Weights of a small encoder-decoder audio transcriber.
Model: 4.87M parameters, encoder norm batchnorm, encoder depths [16], decoder width 128, decoder norm rmsnorm, decoder activation reglu.
Training: soap at rate 0.0046, 3500 steps.
Data: trained on short read English sentences (LibriTTS-R), 26041 training examples, 8.6 epochs.
Rows from block 3 of the audio encoder of a small encoder-decoder audio transcriber, named by matrix and row number. Rows with one number belong to one channel. Each number is 128 + 32 x the weight over its row's rms, rounded and kept within 0 to 255. All counts start at 0. Numbers have three digits each. After the name is the row's rms in percent of the matrix's.
After each channel's rows are labels from the 100 clips, of 14976, where the channel reaches its largest size: "strongest on" is what is common among them. Only what is clearly more common there than usual is listed. The data: short read English sentences (LibriTTS-R). In brackets: how many of the 100.
# filt: filter width-3 conv, dilation 8 (encoder.blocks.3.filt.weight, 128x128x3, each kernel summed), inputs 0-127
# gate: gate width-3 conv, dilation 8 (encoder.blocks.3.gate.weight, 128x128x3, each kernel summed), inputs 0-127
# out: residual pointwise conv (encoder.blocks.3.out.weight, 128x128x1, transposed), outputs 0-127

filt.112 096:171121140148148123125094199087125108104105125138184133132135192088180146073099076091101115120123110113161101166104152080126089082156100177109191134161100112124143150126150105167105156130177114140139046109127123092127099121121115134141111139148113117135085080078144084125112149109114063149147119193087083033087064091155142147129113115163099113095100141150128108167109122064101124197143
gate.112 091:126075122153131097146090210054154143157142181078129139069118172172138183157117167150105089077154118095139136130141170125164080113118085153083140116155121102127115122146114142139133145155087161095170113121131120194113137128060182114176117117118197108123149153139106156165157140093091152155103151091104128081127160142158130145167180077120112076159132160138120112149173029163132117120173
out.112 097:151128089123176155153110083172122174089153152108137135166128141151123165075089169085118134059170126124153153161121127086163065136140113146080107153096102145129133149143108129104123151121142143167114151115130070078110174119121115152160204146130097100118096177210109093122098124186119120102132093098101099170158117202113117096090141158116036038107117124177128131133128103152089161080113
strongest on: voice: female (92)

filt.91 103:090208090110138108161132115146130137129046140174083143123107123146171105176147180100163127130079153131100152112170083150102164135149207113093160092150123104118115122059066160116185086149153119070144159102130134128081139104162121141134132139028145113170164080133131098104106073102158154075099163181152133128176103174124136161130137162123121173098131118090138127152100133104155132144174
gate.91 094:161097127122118104052109157113108153077101138110150156179099159127149125102172127095115123170194184126141123110049122087134194117137147130204129119093086124123158138163099135126103154108145125107083145150095194191122120130104174053082126115134103128077094102141142090110103130166067121126126140140138143171130141129095095119102059138193134126073122157163095188127140212114109101134142
out.91 104:101158136135130194075113092133130135173154055153149134100130121152162160109096173132157119148132130106122168097162151108142128117147105191114108110178125154114146069148170053103166146095156141127141138147077161060176088112140160210152069148117132099117161129140156160107137069103164117101150124160108172040134117141171112164136201121132130093156114172089117187115198117134121129109121
strongest on: voice: male (78)

filt.84 088:106132125090096141115098197145195195124047157080144091200144102141194154149187141174138119103150087131179124171086159086105080119156122098212120152167066143087130122132144138115164170136168126175145120114163088110163143118111124168148093150187168089110121138162140159082118118156086167147148122112147134102151135138146132131122133075155134125133085065084126151080138112106157130103118
gate.84 110:083122115142146156135115150144111199100083142139139128140145105126102112164154146124092119197091087143124174126115148176137087119087093158139131192158103180115122088160122108159193169174167169096145081134118080113128116138196155098191114144194101080122178139107130091144144091117065183072114067078144166128131180124167109124170100097101069135111128159104124116125130107112082111102076
out.84 097:114158136076154142187124121161184180096177175162138154143141102134144115145036108079102094157144132119130097113159106170158111149139151084148143111117166144175167096115133097133115178177150066156092158105107081121148079163148133110145112168160103095137155084168160135116123132129224178129113127147132148112040069154106148065087088114119118161113104166117090151187144137106140126102116
strongest on: voice: male (79)

filt.107 109:108156114094139134139145120123164131118197192137124147099144083159088187134133116101122119193132090117137175125126141148116139103079190117172114176113110079158187137052157168132131151133153164119133085052166119127165144105124198104140155147124107110155099160165073092178079141111124100195134120109101138140145129095095076145106103167141143082171189118127142090173178179103131172163145
gate.107 091:178156128092132086134098127089129139130046086138128126146126119123126136125089112147155178125139175145161114136108146127103156098162181102120156083187143170172108119101152063097167164126102150105111093092118152130128157173085168099106148145071136095100061131099081142108177164188142060132175091123184163153170138197145131153109070133088100123164194097165118082133148136157096134109168
out.107 089:172168185144094093145124135136122130132092183139127134155075222137137119111121123166080138128161169140078140212155169157147114175118091105152168136121150152099137137121150112118130188121150149083094114110098142092124139138100150092111087189177174153095091143160119111076132113103131115117139052116165157145116112107143085153093088082134161102119111194088102079203155131132111108096050
strongest on: voice: female (85)

filt.104 093:132144081150131159115051171111149159166085175070073179179171152087166092127145138185103117141048116109121148085135152072106103123175117105094117149144133151095165154109133096088127116135151082149167136150137094151112100158087097131132116104123108080076104098121157128156144158182104118100221099130135169182117130104095105097136125153074110118103084088093154085093157114119170089093142
gate.104 113:158140179107140072155132093095116194123161177134159153081164096132071117128073084152086160162141074119116152151173118148132189117162127092155115126130173104119136133125128103155153146109103147119164146074112110140104121131128186171143123092128121097183084141093135102125137095088156148102131163141095179177206137134069156100096097094048133132071150098100073145114164112121075116063165
out.104 105:100053089168104116124121097121109084066117094139123144146100203165155124131176139136219125123153112092136139096123155177128120095124161099140131149130085139112140128086133152162172141133144110210176140155161106128145089112145128149085100155136103123172156067110083111082160156088159090104148139131110065143091094137172082136041150130120094127106159197100156086127112176129139182124091
strongest on: voice: female (81)

filt.45 097:133105156168167090083104070131116152125136164155090098120168087093095075102195123114113216143113142125187109109125118127130119102117161116190168116090120132154172117186190111103125106179168142108130165127125181106131072114095134144125100106169062142051173114141156144158143159119106093177138113083091083160115160151166065106122170151118100118154136117115158118143146119092058109130076
gate.45 100:071101091163104118104172140141159159129105112136131239150204151120130184169113156116141150070071080130130081112144126165136120151074147129134071170108108121133154126141094086157095118147181103125140168145191138130115170098151105188150138072162085092077167174145165149136132148160173081120142147108103121158177071152163132116108107151107119134119098127090084135169131117175124106077106
out.45 096:073112149149128149145184162165107097123112129099098149170109145099130086209151128147094139119135065178155135097159091154131215116088144105180087085107113148107148134122097150075141057122123116122166125133141126145120112140131084111090125185111154102137142080144225147150140041100120140126080156068113165118129169098139116086108172125119168111141119111172160057125105102161136153084138
strongest on: voice: male (80)

filt.120 111:157215112141169042105082095132098094128145128156144195164152149142135140086106199067155156078040200151111119094130079140083133140102126133130095103110122175140145144128141117137073219113137144092160141150131138141136139118112090106122107137142097135086080110155113123141091163151138211082109137165130093122096165128126099125127092118146141065109082158165106121143106111149105162127114
gate.120 110:183138113119116179120124123110152119130128092126155153161127118149112121160190102134131154133166133175128110134135103168137120087132127110084080176087092102093131124148208158090117122183113138065062085156142143188107135162096135161179122129236127119121119127097142118110173167150164159146166181164106134138121129099132149098188083124111070150097147147101211101068115097072120095102100
out.120 103:133074110162142146112131133136109123137142160098117163096160126108199147106131138123132102064153149157122179133137141155203121154135175094118067156116083139074056156103148106068133102154075069126164149081129089165128123082197095151164147143106062096131141110170138158115095098196175144151096082119126134158103142101108097143089130156142128191135056097121107096154147149111095160177159
strongest on: voice: male (78)

filt.67 097:115097110122112147111093083105161074089136097161152084145134152123153168140079134109134134046142150159118103140133082146117077125112129139145135096073111114091122122134189122180092040113126137164107137172110100124109164177138123101127060141177150114152102109122151131095160152117152149141132102191164127080140077098129116136187103198154105062082096185175145069139154152151073127087172
gate.67 107:124132141087111102129077099141177136140113088158146146078156165082163122127107203112104117135114123165078139074094098107120116140063080185070053153113153155093090107110152099129130123151162153106150128147150084173152149137135132126124106130102182111147141086165103054170138195104110147170118197110058124166107124197098105109157133107164135156135162109124090178140073143145140076132154
out.67 100:142132162185148121140146145156174098170175103126092100129145215159105119174112083178028087085128144128093122153151090163155080161127118115129115163120134146144097136187102145124207100144169162118074111172156095191190113131103129146143152182138137163159129116169126153144174142112160129125172137141122076112142136082105178131118138157087085088193107129140158122173095132124137082123096
strongest on: voice: male (74)

filt.15 097:086093102124132119084125167140115098152150101140186113142129167135061156159109093093186155150120141113095131195088140170140067131083141197125067153106094096129131152165090175135088149151141157126103110134109118121165111141068117090054083132111170086123140160162099164128127078145148124158117111153079123118065080096172104108168152099116095089181130149106174119186147109142124123049152
gate.15 122:128130120120161118178112106156129088133115169123099143108100138154173184137184178115178158128136128116138150183123064130213130111107138158143145147149123122103150103128135121148080101167077095126135139135127190158139136108149121120147157104196102137071108176100204168164103119124125196174102153105083129169118119077102147110063159135099096064169139181107106105190107122194083120167155
out.15 104:121093121119148159114115130126141199126072106134113171163163147115198075158119101140122176130114145125138089088095100138136126112134070162097089164064101109131138137144079133142166142157120115120129142091132158111131154113042089120162106184111134137121139182195191116097124118139119128159106182148126115147141092126088156175085121054115131087085076052087138206114127099083080154130155
strongest on: voice: male (74)

filt.121 101:152134151155121136101166119110114113155128111130066099126126137157163149162224136112110129153165149126131127144125151161135128171132126137112095109135096131069085124118060136109108110167175105142150052135181105152119117127134132143181157081128117159082177129117173110130084107164082069147069152156095119140072164083116128119119103133235140136164132132125169173107079156202097181073084
gate.121 099:096110117075130111096167074093152141111136084114172143103198071111163173094147163148103119078173138143062159092148138139168153138148154137115109155130138116159096076135125076113145132128129145108133111122107187088111091097170115213115118086123095116065096098091090131172153142098198201152165172127121151113117139180204149112187107117135102145131131173122170095141146147097136105084126
out.121 095:088142129131084077151131119141141105188132134150125166113083147105156149077111064110101109104105151148142221107171121145140120140126058112156158158100185110106167113128165093072129127118076180100210149189158170157116108111169156136135203123135086092151165125107151120204120063129171142120135186098108082111132123128149113121144184139132144160188139109138112144158149116148111125185126
strongest on: voice: male (87)

filt.13 103:120141163142140157192143067120149164092223195107126176135079176101117129111138185095125126120157128165133134115108172145135183106102220121174123106144162129095160181113134132158117175104071062121149147121120157115141073137103149117160125149164121190100144115097166097083120148127147151149154129132127111094138068157127132164082141145131088104083077132135152103052144195112103125123108
gate.13 097:111153164187161154164129105116119100105094110096156122055124139144048127164132120147114137132153076102144155165177142116155119184121104186138171084142117132177145127127134204130127192123127142097115093124147121096136090155097243080147151174090145140087141156090113118153179103135135122087173113086132148106159087155051178092116099164075154100158137152100149124122142096169130149116116
out.13 102:114152123102126123083117072097110208055108127117132072162117183160159157133133092154185066152166115131124102156127160156092161166078195113110152106085144100094120151130106117135171168149139192141177138089158179121172183138135137135106160134148114117180117157155109138096140142186124122148119031163121146146134165125166175090129180121132089103104172107136125075167089109145096132161143
strongest on: voice: female (90); the word "and" (28)