Weights of a small encoder-decoder audio transcriber.
Training: soap at rate 0.0046, 3500 steps, batches of 64.
Data: trained on short read English sentences (LibriTTS-R), 26041 training examples, 8.6 epochs.
Rows from block 3 of the audio encoder of a small encoder-decoder audio transcriber, named by matrix and row number. Rows with one number belong to one channel. Each number is 128 + 32 x the weight over its row's rms, rounded and kept within 0 to 255. All counts start at 0.
After each channel's rows are labels from the 100 clips, of 14976, where the channel reaches its largest size: "loudest band" is the band of the loudest frequency at the time of the peak. Only what is clearly more common there than usual is listed. The data: short read English sentences (LibriTTS-R).
# filt: filter width-3 conv, dilation 8 (encoder.blocks.3.filt.weight, 128x128x3, each kernel summed), inputs 0-127
# gate: gate width-3 conv, dilation 8 (encoder.blocks.3.gate.weight, 128x128x3, each kernel summed), inputs 0-127
# out: residual pointwise conv (encoder.blocks.3.out.weight, 128x128x1, transposed), outputs 0-127

filt.47 [ 82 144  98 118 123 116  80 136 112 160 121  97  67 133  92 162 117 133  74 178 179 111 170 108 149 120  98  54 102 109  85 118 131 179 119 114 112 162 101  92 135 155 105 126  68  82  96  89  92 181 157 111  95 156  82 154 117  98 154 119 115 118 142 163 146 110 152 190 157 174 148 120 143 146 142  96 139 142  92 130 129  80 136 124 129 107 104  26 115 159 129  85  92 132 115 172 124 145 180 117 145  96  73 134 153 177  69 125  62 116  71 190 135  97  75  97 137 131 137 106 168 123 133 127 146 159 143 144]
gate.47 [ 64 156 163 129 101  68 104 144 135 115 126 187 156  95 182 127 152 148 160 114 127 124 126 147  87  73 144 128 150 163 194 124 103 133  66 107 164 125 128 134 150 124 155  74 139 171 151  87 136 157 162  87 129  82  84 107  79 130 120 142 120 125 172  95  96 146 111 167 113  86 108  49 180 181 147 130 111 161 110 221 193 112 106 146 152 148 119  92 148 146 116 142 147  80 112  85  98 114 105 172 152 109  96 150 164  95  84 130 123 142 129 112 151  91 146 171 164 158 143  91  91 131 138 132  60  96  99 157]
out.47 [159  82 192 137  99 170 116  83 142 163 117  98 146  65  49 147 149  98  77 158 199  95 101 121 165 141 173  65 161 157 145 138 152 147 167 136 109 107 182  61 159 136 132 128 141 108 152 161  66  86 163 143  98 106 100 159 169 101 126 139 153 106 154 127 183 124 122  93 126 120 182 171 123 153 179  68 111 133 106 139 127 102 150 144 134 134 111 142 150 151 128 135 130 123 125 184 155 103  99 207  99 180 145  79  99 103 156 125 143 118 178 144 103 107 114 150 114 122 159 119 113  85 119  66 171  95 153 127]
loudest band: 250 to 500 Hz

filt.19 [ 91 156  87  75 174 162 180 163 161 129 178  74 162  80 169 133 145 131  82 122 139 138 157 148 163 158 177 137 138 129 121  66 136 176 137 186 142 136  67 155  79 132 175 100 154 139 153 146 144 102 121 132 172 143 147  88 159 109 111 181 109 110 131 159  76 120 100 174 133 142 166 151 129 119 131 131 128 104  86 105 164 182 168 138  59 104 101 133  93 157 139  90 150 175 123  79 143 118  80 153 140 144  70 152  93 140 129 142 192 159  80 154 163 116 128 113 152 192 106 124 206 143 141 161 117 141 101 131]
gate.19 [127 197 153 145  97  73 131 139 125 134  34 147  92 155 135 188 101 126 144 133 132 151 132 161 151  99 153  73  71 148 106  85 109 170  97  88 168 185 228 115 143 152 100 141 155 140 176 122 107 152 110 122 152 124 169 144 164 151 116 189 135 200  63 151 138 100 148 153 139 115 143 113 130 125 138 138 167 102 173 137 172 126  99 139  73 100 120 100  82 128 113  66 149 149 158 135 128  90 156 101  56 123 156  98 108 140 173 163 115 111 134 141  97 110  98 144 139 105  80 132 147 158 126  67 105 119 124 148]
out.19 [189 201 124 134 170  83 101 105 141 133 135 154 134  79 132 152 132 119 120 129 161 118 103 157 144 153 162 147 121 168 113 109 110 127 115 108 138 164 120  93 195 125 119 103 157  88 176 110  85 122 136 165 129 105 104 175 122 132  94 106 137 150 123 159 180 109 100 130 165 131 122  67 149 111 193 130 136 126 139  97 126 137  82 127 155 132  83 135 118 125  97 112  50 103 155 181 113 126 125  74  86 104 144 156 169 141 107  62 105 171 181  75 117  84 193 226  68 175  99 110 154 116 185 115 142 100 122 107]
loudest band: 4000 to 8000 Hz

filt.28 [ 96 135  87 151  61 162 110 140 170  72  94 116 164 127 153 179  87 164 114  84 144  97  62 148  90 131 129 124 131  98 140  99  87 110 166 125  95 141 125  51 127 151 211 176 108 149 149 146 130 176 149 120 132 151 144 199 110 135 112 144 178 109  95 147 190 223 112 117 140 153 162 105 134 139 116 136 115 133 152 169  71 110 114 131 167 157  81  98 179 107 148 109 159 116  62 113 159 109 113 148 159 115 117  83 118 117 133 133 117 164 128  65 163 132 193 102 116 126 102 158 151 122 155 111 153 150  86 113]
gate.28 [ 39 184 107 147  78 142 109 146 103 168  56 126 147 157  63 100 128 123  98 166 138 108  88 176 149 145 136 113 105 123 145 186 121 179 165 130 165  76 121 178 166 145 146 185 121 100  91  70 130 130 137 155 102 130 145 119  75 101 117 107 147  61 142 112 101 131 114 130 142 117 134  74  93  94 171 180 103  95 114 143 132 134 138 133 182 151  84 105 118 104 130 120 128 124 124 101 112 110 112 147  77 134  81 142 153  79 162  74 132 162 154 176 174 169 158 156 131  78 135 130 135  99 161 190 108 188  97 140]
out.28 [ 84 133 101 109 127 130  71 173 144 113 102 151  70 151 106  99 119  98 125 104 162 164 139 171 155 178 137 121 158 140 166  72 155 110 140 204 116 108 116 140  84  80 143 136 104  65 158  88 130  83 134 140 139  70 136 103  96 159 149 122 107 125 126 133 131 192 160 135 129  75 137 107 177 124  68 134 111 150 116 102 159 118 165  86 174 149 139 132 157 194  56 140 147 167  87  96 126  91 171 115 110 165 102  89 127  64 170 113 145 170  78 157  82 150  71  86 162 104 137  99 133 157 100 108 141  96 156 161]
loudest band: 250 to 500 Hz

filt.43 [118 138 139 103 131 160 105  98 163 139 114 175 176 136 122 114 189 163  87 120 119 142 142 164 221 138 118 214 107  82  99 186  99 125 155 121  50 121 110 144 151 114 126 173 128 186 121 160 140 130 132 136 146 127 186 163 160 146 163 112  97 201 182 166 118  89 137 138 113  75  86 106 140 167  94 122 124  86 143 115 146 138  88  75 157  94 101 118 166 152  81  89 156 131 152 104 139 182 148 103 159 125 142  80 142 155 131  74 139 135  69 146 128 125 128 125 119 167 120 139 188 160  93 105 152  81 171 135]
gate.43 [148  96 136 140 159 123 166 152  61 120 135 149  97  83 129 126 117  87  97 114  52 161 169 153  94 131 158 136 125 117 114 110 116  86 129 180 128 149  74 108 109 108  88 126 103 141 111 105 186 145 113 125 162 169  76 143 129 101  90 132 148 142  61 142 149 162 132 140 130 101 114  99 124  88 110 116  97 148 160 145 141 128 134 178 131 151  81 213 160 135  85 109 126 157 157 122 134  95 105 123 215 158 135  65 126 211 115 110 164 133  86 142 107  63  90  96 141 122 129 132 152 157 103 121  74  53  92 191]
out.43 [165 134  93  80 170 108  67 119 137 124 108 104 113 112 106 150 146 118 120 110  76  69 128 151 129 113  73 153 157 177  83 144 187 126 191 150  95 187 144  84 131 116 110  96 114 200 128 108 118 121 141 131 173 167 103 107 126 114 109  97 148 131 190 114 107 207  94 109 137  88 147 121  99 141  83 124 121 186 176 130 143 189 129 156 130 133 172 122 126 135 132 218 117 144 124 121 157 127 143 148 116  96 171 142 212 162 151 116  81 122 160 136 145 179 127 105  69 143 135 130 130 111 156 158  55 124 132 174]
loudest band: 4000 to 8000 Hz

filt.111 [106 116 150 122 139 148 108 166 151 173 166 108 126 175  99  77 106 207 143 171 171 135 106 185 162 156 130 174 165 158 134 172 123 155 172 128 136 156  89 121 101  82 167 113  82  95 127 144 132 138 178 148 131 131 136 121 131 112 127  87 150 103  92 112 166  93 157  88 181 180  90 118 141 162 134 107 151 121 110 108 114 104 124 139 213  95 127 149  93 123 160 142 132 181 120 138 163 121  49 154 111 159 148 123 100 137  89 106 153 128 101 144  93 174  68 151  88  45 155 121 125 138 164 129  96 197  63 104]
gate.111 [ 48 123 151 139 162 134 152 154 135 121 120 107 154 142 168 154 195 168 129 113 101 167 128 126 175  49  68 165 114 111 113 122 118  95 137 113 116 120 120 170 109 105 147 191 130 147 143  90 108 149  72 128 153 145 114  99  89 103 134 129 154 168 121 126 127 109 131 135 129 136 107 115 162 152 150 147 178 179 165 184 147  91  70 145 141 201 141 163 202 184  53 154 123 126 128 101 101 111 185 116 103 114 168 133 136 121 102 106 127  72  91 139 109 122 159 160 196  91  67 110 160 166 122 144 153 144 140  69]
out.111 [114  81 159  94 164 163 154 100 179 140 138 131 109 130 130 155 151 148  68 123 134 168 149 158 153 121 164 184 194  74 115 134 111 162 162 149 120 134  98  81 157  71 178 163 152 153 135 138 124 134 140 134 210 168 153  94 154 126 115  98  95 179  82 148 133 126 103 105 141 113 107 147 149 148 127 162 134 142 191 117  68 127 112 111 139 153  99 137 148 122 114 103 216 183  97 137 140 140 163 186 153 180  82 137 160 172 166 190  84  97  62 125 120  97  93 134 143 104 145 127 159 177 106 117 110 174 169 127]
loudest band: 4000 to 8000 Hz

filt.80 [136 157 151 142  98 129 148 117 135 156 128  59 132 106  69 167 151  88 151 107 124 144 122 113 160  74  93 115 163 106 116 162 112 138 160 127  77 111 114 148 114 116 110 149 116 128 173 177 101 167 103 205 187  71 145  94 168 125 176 131 136 134  99 164 154 136 115 107 121 196 180 104 130  96  88 140 236 182 123 119 139 113 118 156 106 123 149  85 143 135  45 167 171 104  92 125 121 146 156 136 148 146 160 146 143 156 159 149  90 130 138  78 163  99 195 134 154 144  80 161 163 158  79 100 104 134 135  89]
gate.80 [ 74 131 157  84  97 108 208 100 145 146 119 151  73 128 124 141 107 173 127 109 156 167 194 170 119 130 102 170 155  99 170 135  89 152 165 139  86 141 127 163 131  69 109 138 155 182 143 114 141 150 148  96 150 140 128 133 105  90 105 101 144 190 102 134  89 104 101 147 148 123 126 108 161 174 125 124  80 161 180 140 124  81 121  97 126 155 139  88 132 179 140  97 128 140 135  46  88 104 141  69  93 111 199 142 141 154 113 193 167  97 123 109  79 189 148  93 155  90 175 141 125 178 131 158 113 172 102 110]
out.80 [158 128 118  98 112 169 136 126 130 142 137  61 148 127 151  97 152 166  76 100 137 113 103 152 110  86 127 138 189 148 132 122 152 151 139  79 112 135 111 142 102 128  92 132 176  99 137 115  98 102 151 167 141 112 103 118 138  77 129 129  74 135 125 132 160  74  71  84 101 139 110  38 123 120 146 180  91 196 178 121 139 138 132 175 157 178 107 167 127 167  70 120 140 188 175 187 109 106 174 170 135  89 120 134 170 147 111 166 148 128  84 137 157 164 159 162 163  79 142 131 188  93 141 128 139 132 210 176]
loudest band: 4000 to 8000 Hz

filt.42 [126 151  95  81 182 134  61 115 154 171 106 141 141 123 117 121 175  89  96 132 146 165 174  92 117  93 174 183 111 125 120 147 172 148 131 113 156 113 151 174 109  88 129 174 111  73 127  64 109  81 140 170 133  97 129  91 153  91 129 113 108  79 165 122 138  96 141 100 133  85  34  72 155 164  98  93 122 107  95 109 120 146  94  93 110  63 179 105 118 145  92 150 164 124 127 127  73 123 122 115 134 162 126 153  87  75 143 142 122 129 115 162 171 162 112 115  41 125 143  73 171 122 158 108 102  91 129 163]
gate.42 [152  49 148 166  97 126 106 172 144  84  82 127  75 162 146 142 144 138 151  72 119 133  87  85  43 159 132  96 107 101 129 119 105 119 116 155 199  65 146 145 153 163 118 139  90 139 153 137 128 195 134 150 127 174  85 149 132 106  70 159 143 101  70 155 129 175 150 148 127 143 174 156 113 133 178 145 102 211 121 160 120  87 147 153 101 146  70 119 178 174 176 150 117 170 161 107 140 127 127 154 149 183  96 168  96 128 143 128  94 139 102 133 109 142 183 100 155 154 148 118 128 118 154 134 121 146 123 190]
out.42 [116 117 155 164 128  80 123 188 122  88 159 122 101  62 113 134 126 141 164 156 144 148 125 134  87 157 144 181 177 147 159 127 176 166 128 162 158 105 113 151  60 186 103 110 114 113 114 135  90 165 115 184  94 115  95  76 176  88 123 205 115 120 131 125 130 148 128  88 130 116  95 134  89 136  76 120 101 151 160 113 141 112 181  80 116 112  93 101 133  47  88 153 110 111 124 101 196 118 133 142 164 138 138 160  57 140 146 151  49 163 138 130 105 202 154 105 160 111 121 183  82 112 145 125 118 139 104 135]
loudest band: 250 to 500 Hz

filt.122 [136  95 140 150  82 134 145 118 147  91 136 130  94 131  86  80 154 196 108 100  88 186  85 119  77 164 174 151 103 109 135 166 162 133 126 172 149 147 131 166  44 160 143 149 117 115 197  90 186 178 124 117 158 183  91  80 141 148 105 108  73 128 110 141 120 110 151  88 141 151 112  89  92 102 133 197 118 160 114 143 116 129 157  96 165  90 125 107 131 114  86  83 227 148 146  74 168 154 149 153 177 121  94 114 106 137 148 127 150 103 143 136 144 111 106 156 114 128 126  98 119 154 125  93  62  92 151 161]
gate.122 [ 98  79 109 165 131 135 130  70 181 100 169 107 149 177 149  80 108 174  93 123 159 180 142 176  99 163 133 117  97  77 132 142 132 196 130 124 176 103 105 123 167 177 133 225 138 143 152  27 172 208 107 117 116 141 163 133 124 138 156  93 118 141 111 141 116 162 131 133 149 151 106 157 136 188 127 132 160 184 141  78 128  93 137 132 146 162  87 120 171 119 109 109 129 161 162  92 159  99 126 157 114 127 138 121 182 107 125  69 144 150 151 185  87  87 117 145 162 119 136 134 156 131 186 113 119 111 141 120]
out.122 [114 122 150  95  88 114 142 116 123  60  85 131 147 206 167 123 130  94 163 122 105 175 101  95  93 140 116 169 127 109  82 114 176 174 125 128 152 115 148 134 154 137  60 144 165 126 173 197 130 138 124 170 178  92 122  66 192 115  55 152 131 108 165 167 114  92 136  91  89 156 110 117 149 145 119  75  88 102 123 187 128 150  95 187 173 134  52 141 156 114 165 126 157 158 148  74  98 119  88 165 119 188  99 121 119 110 123 123 144 107 132 129 182 125 184 123 104 120 121 101  74 107 141 113 112 141 107 128]
loudest band: 250 to 500 Hz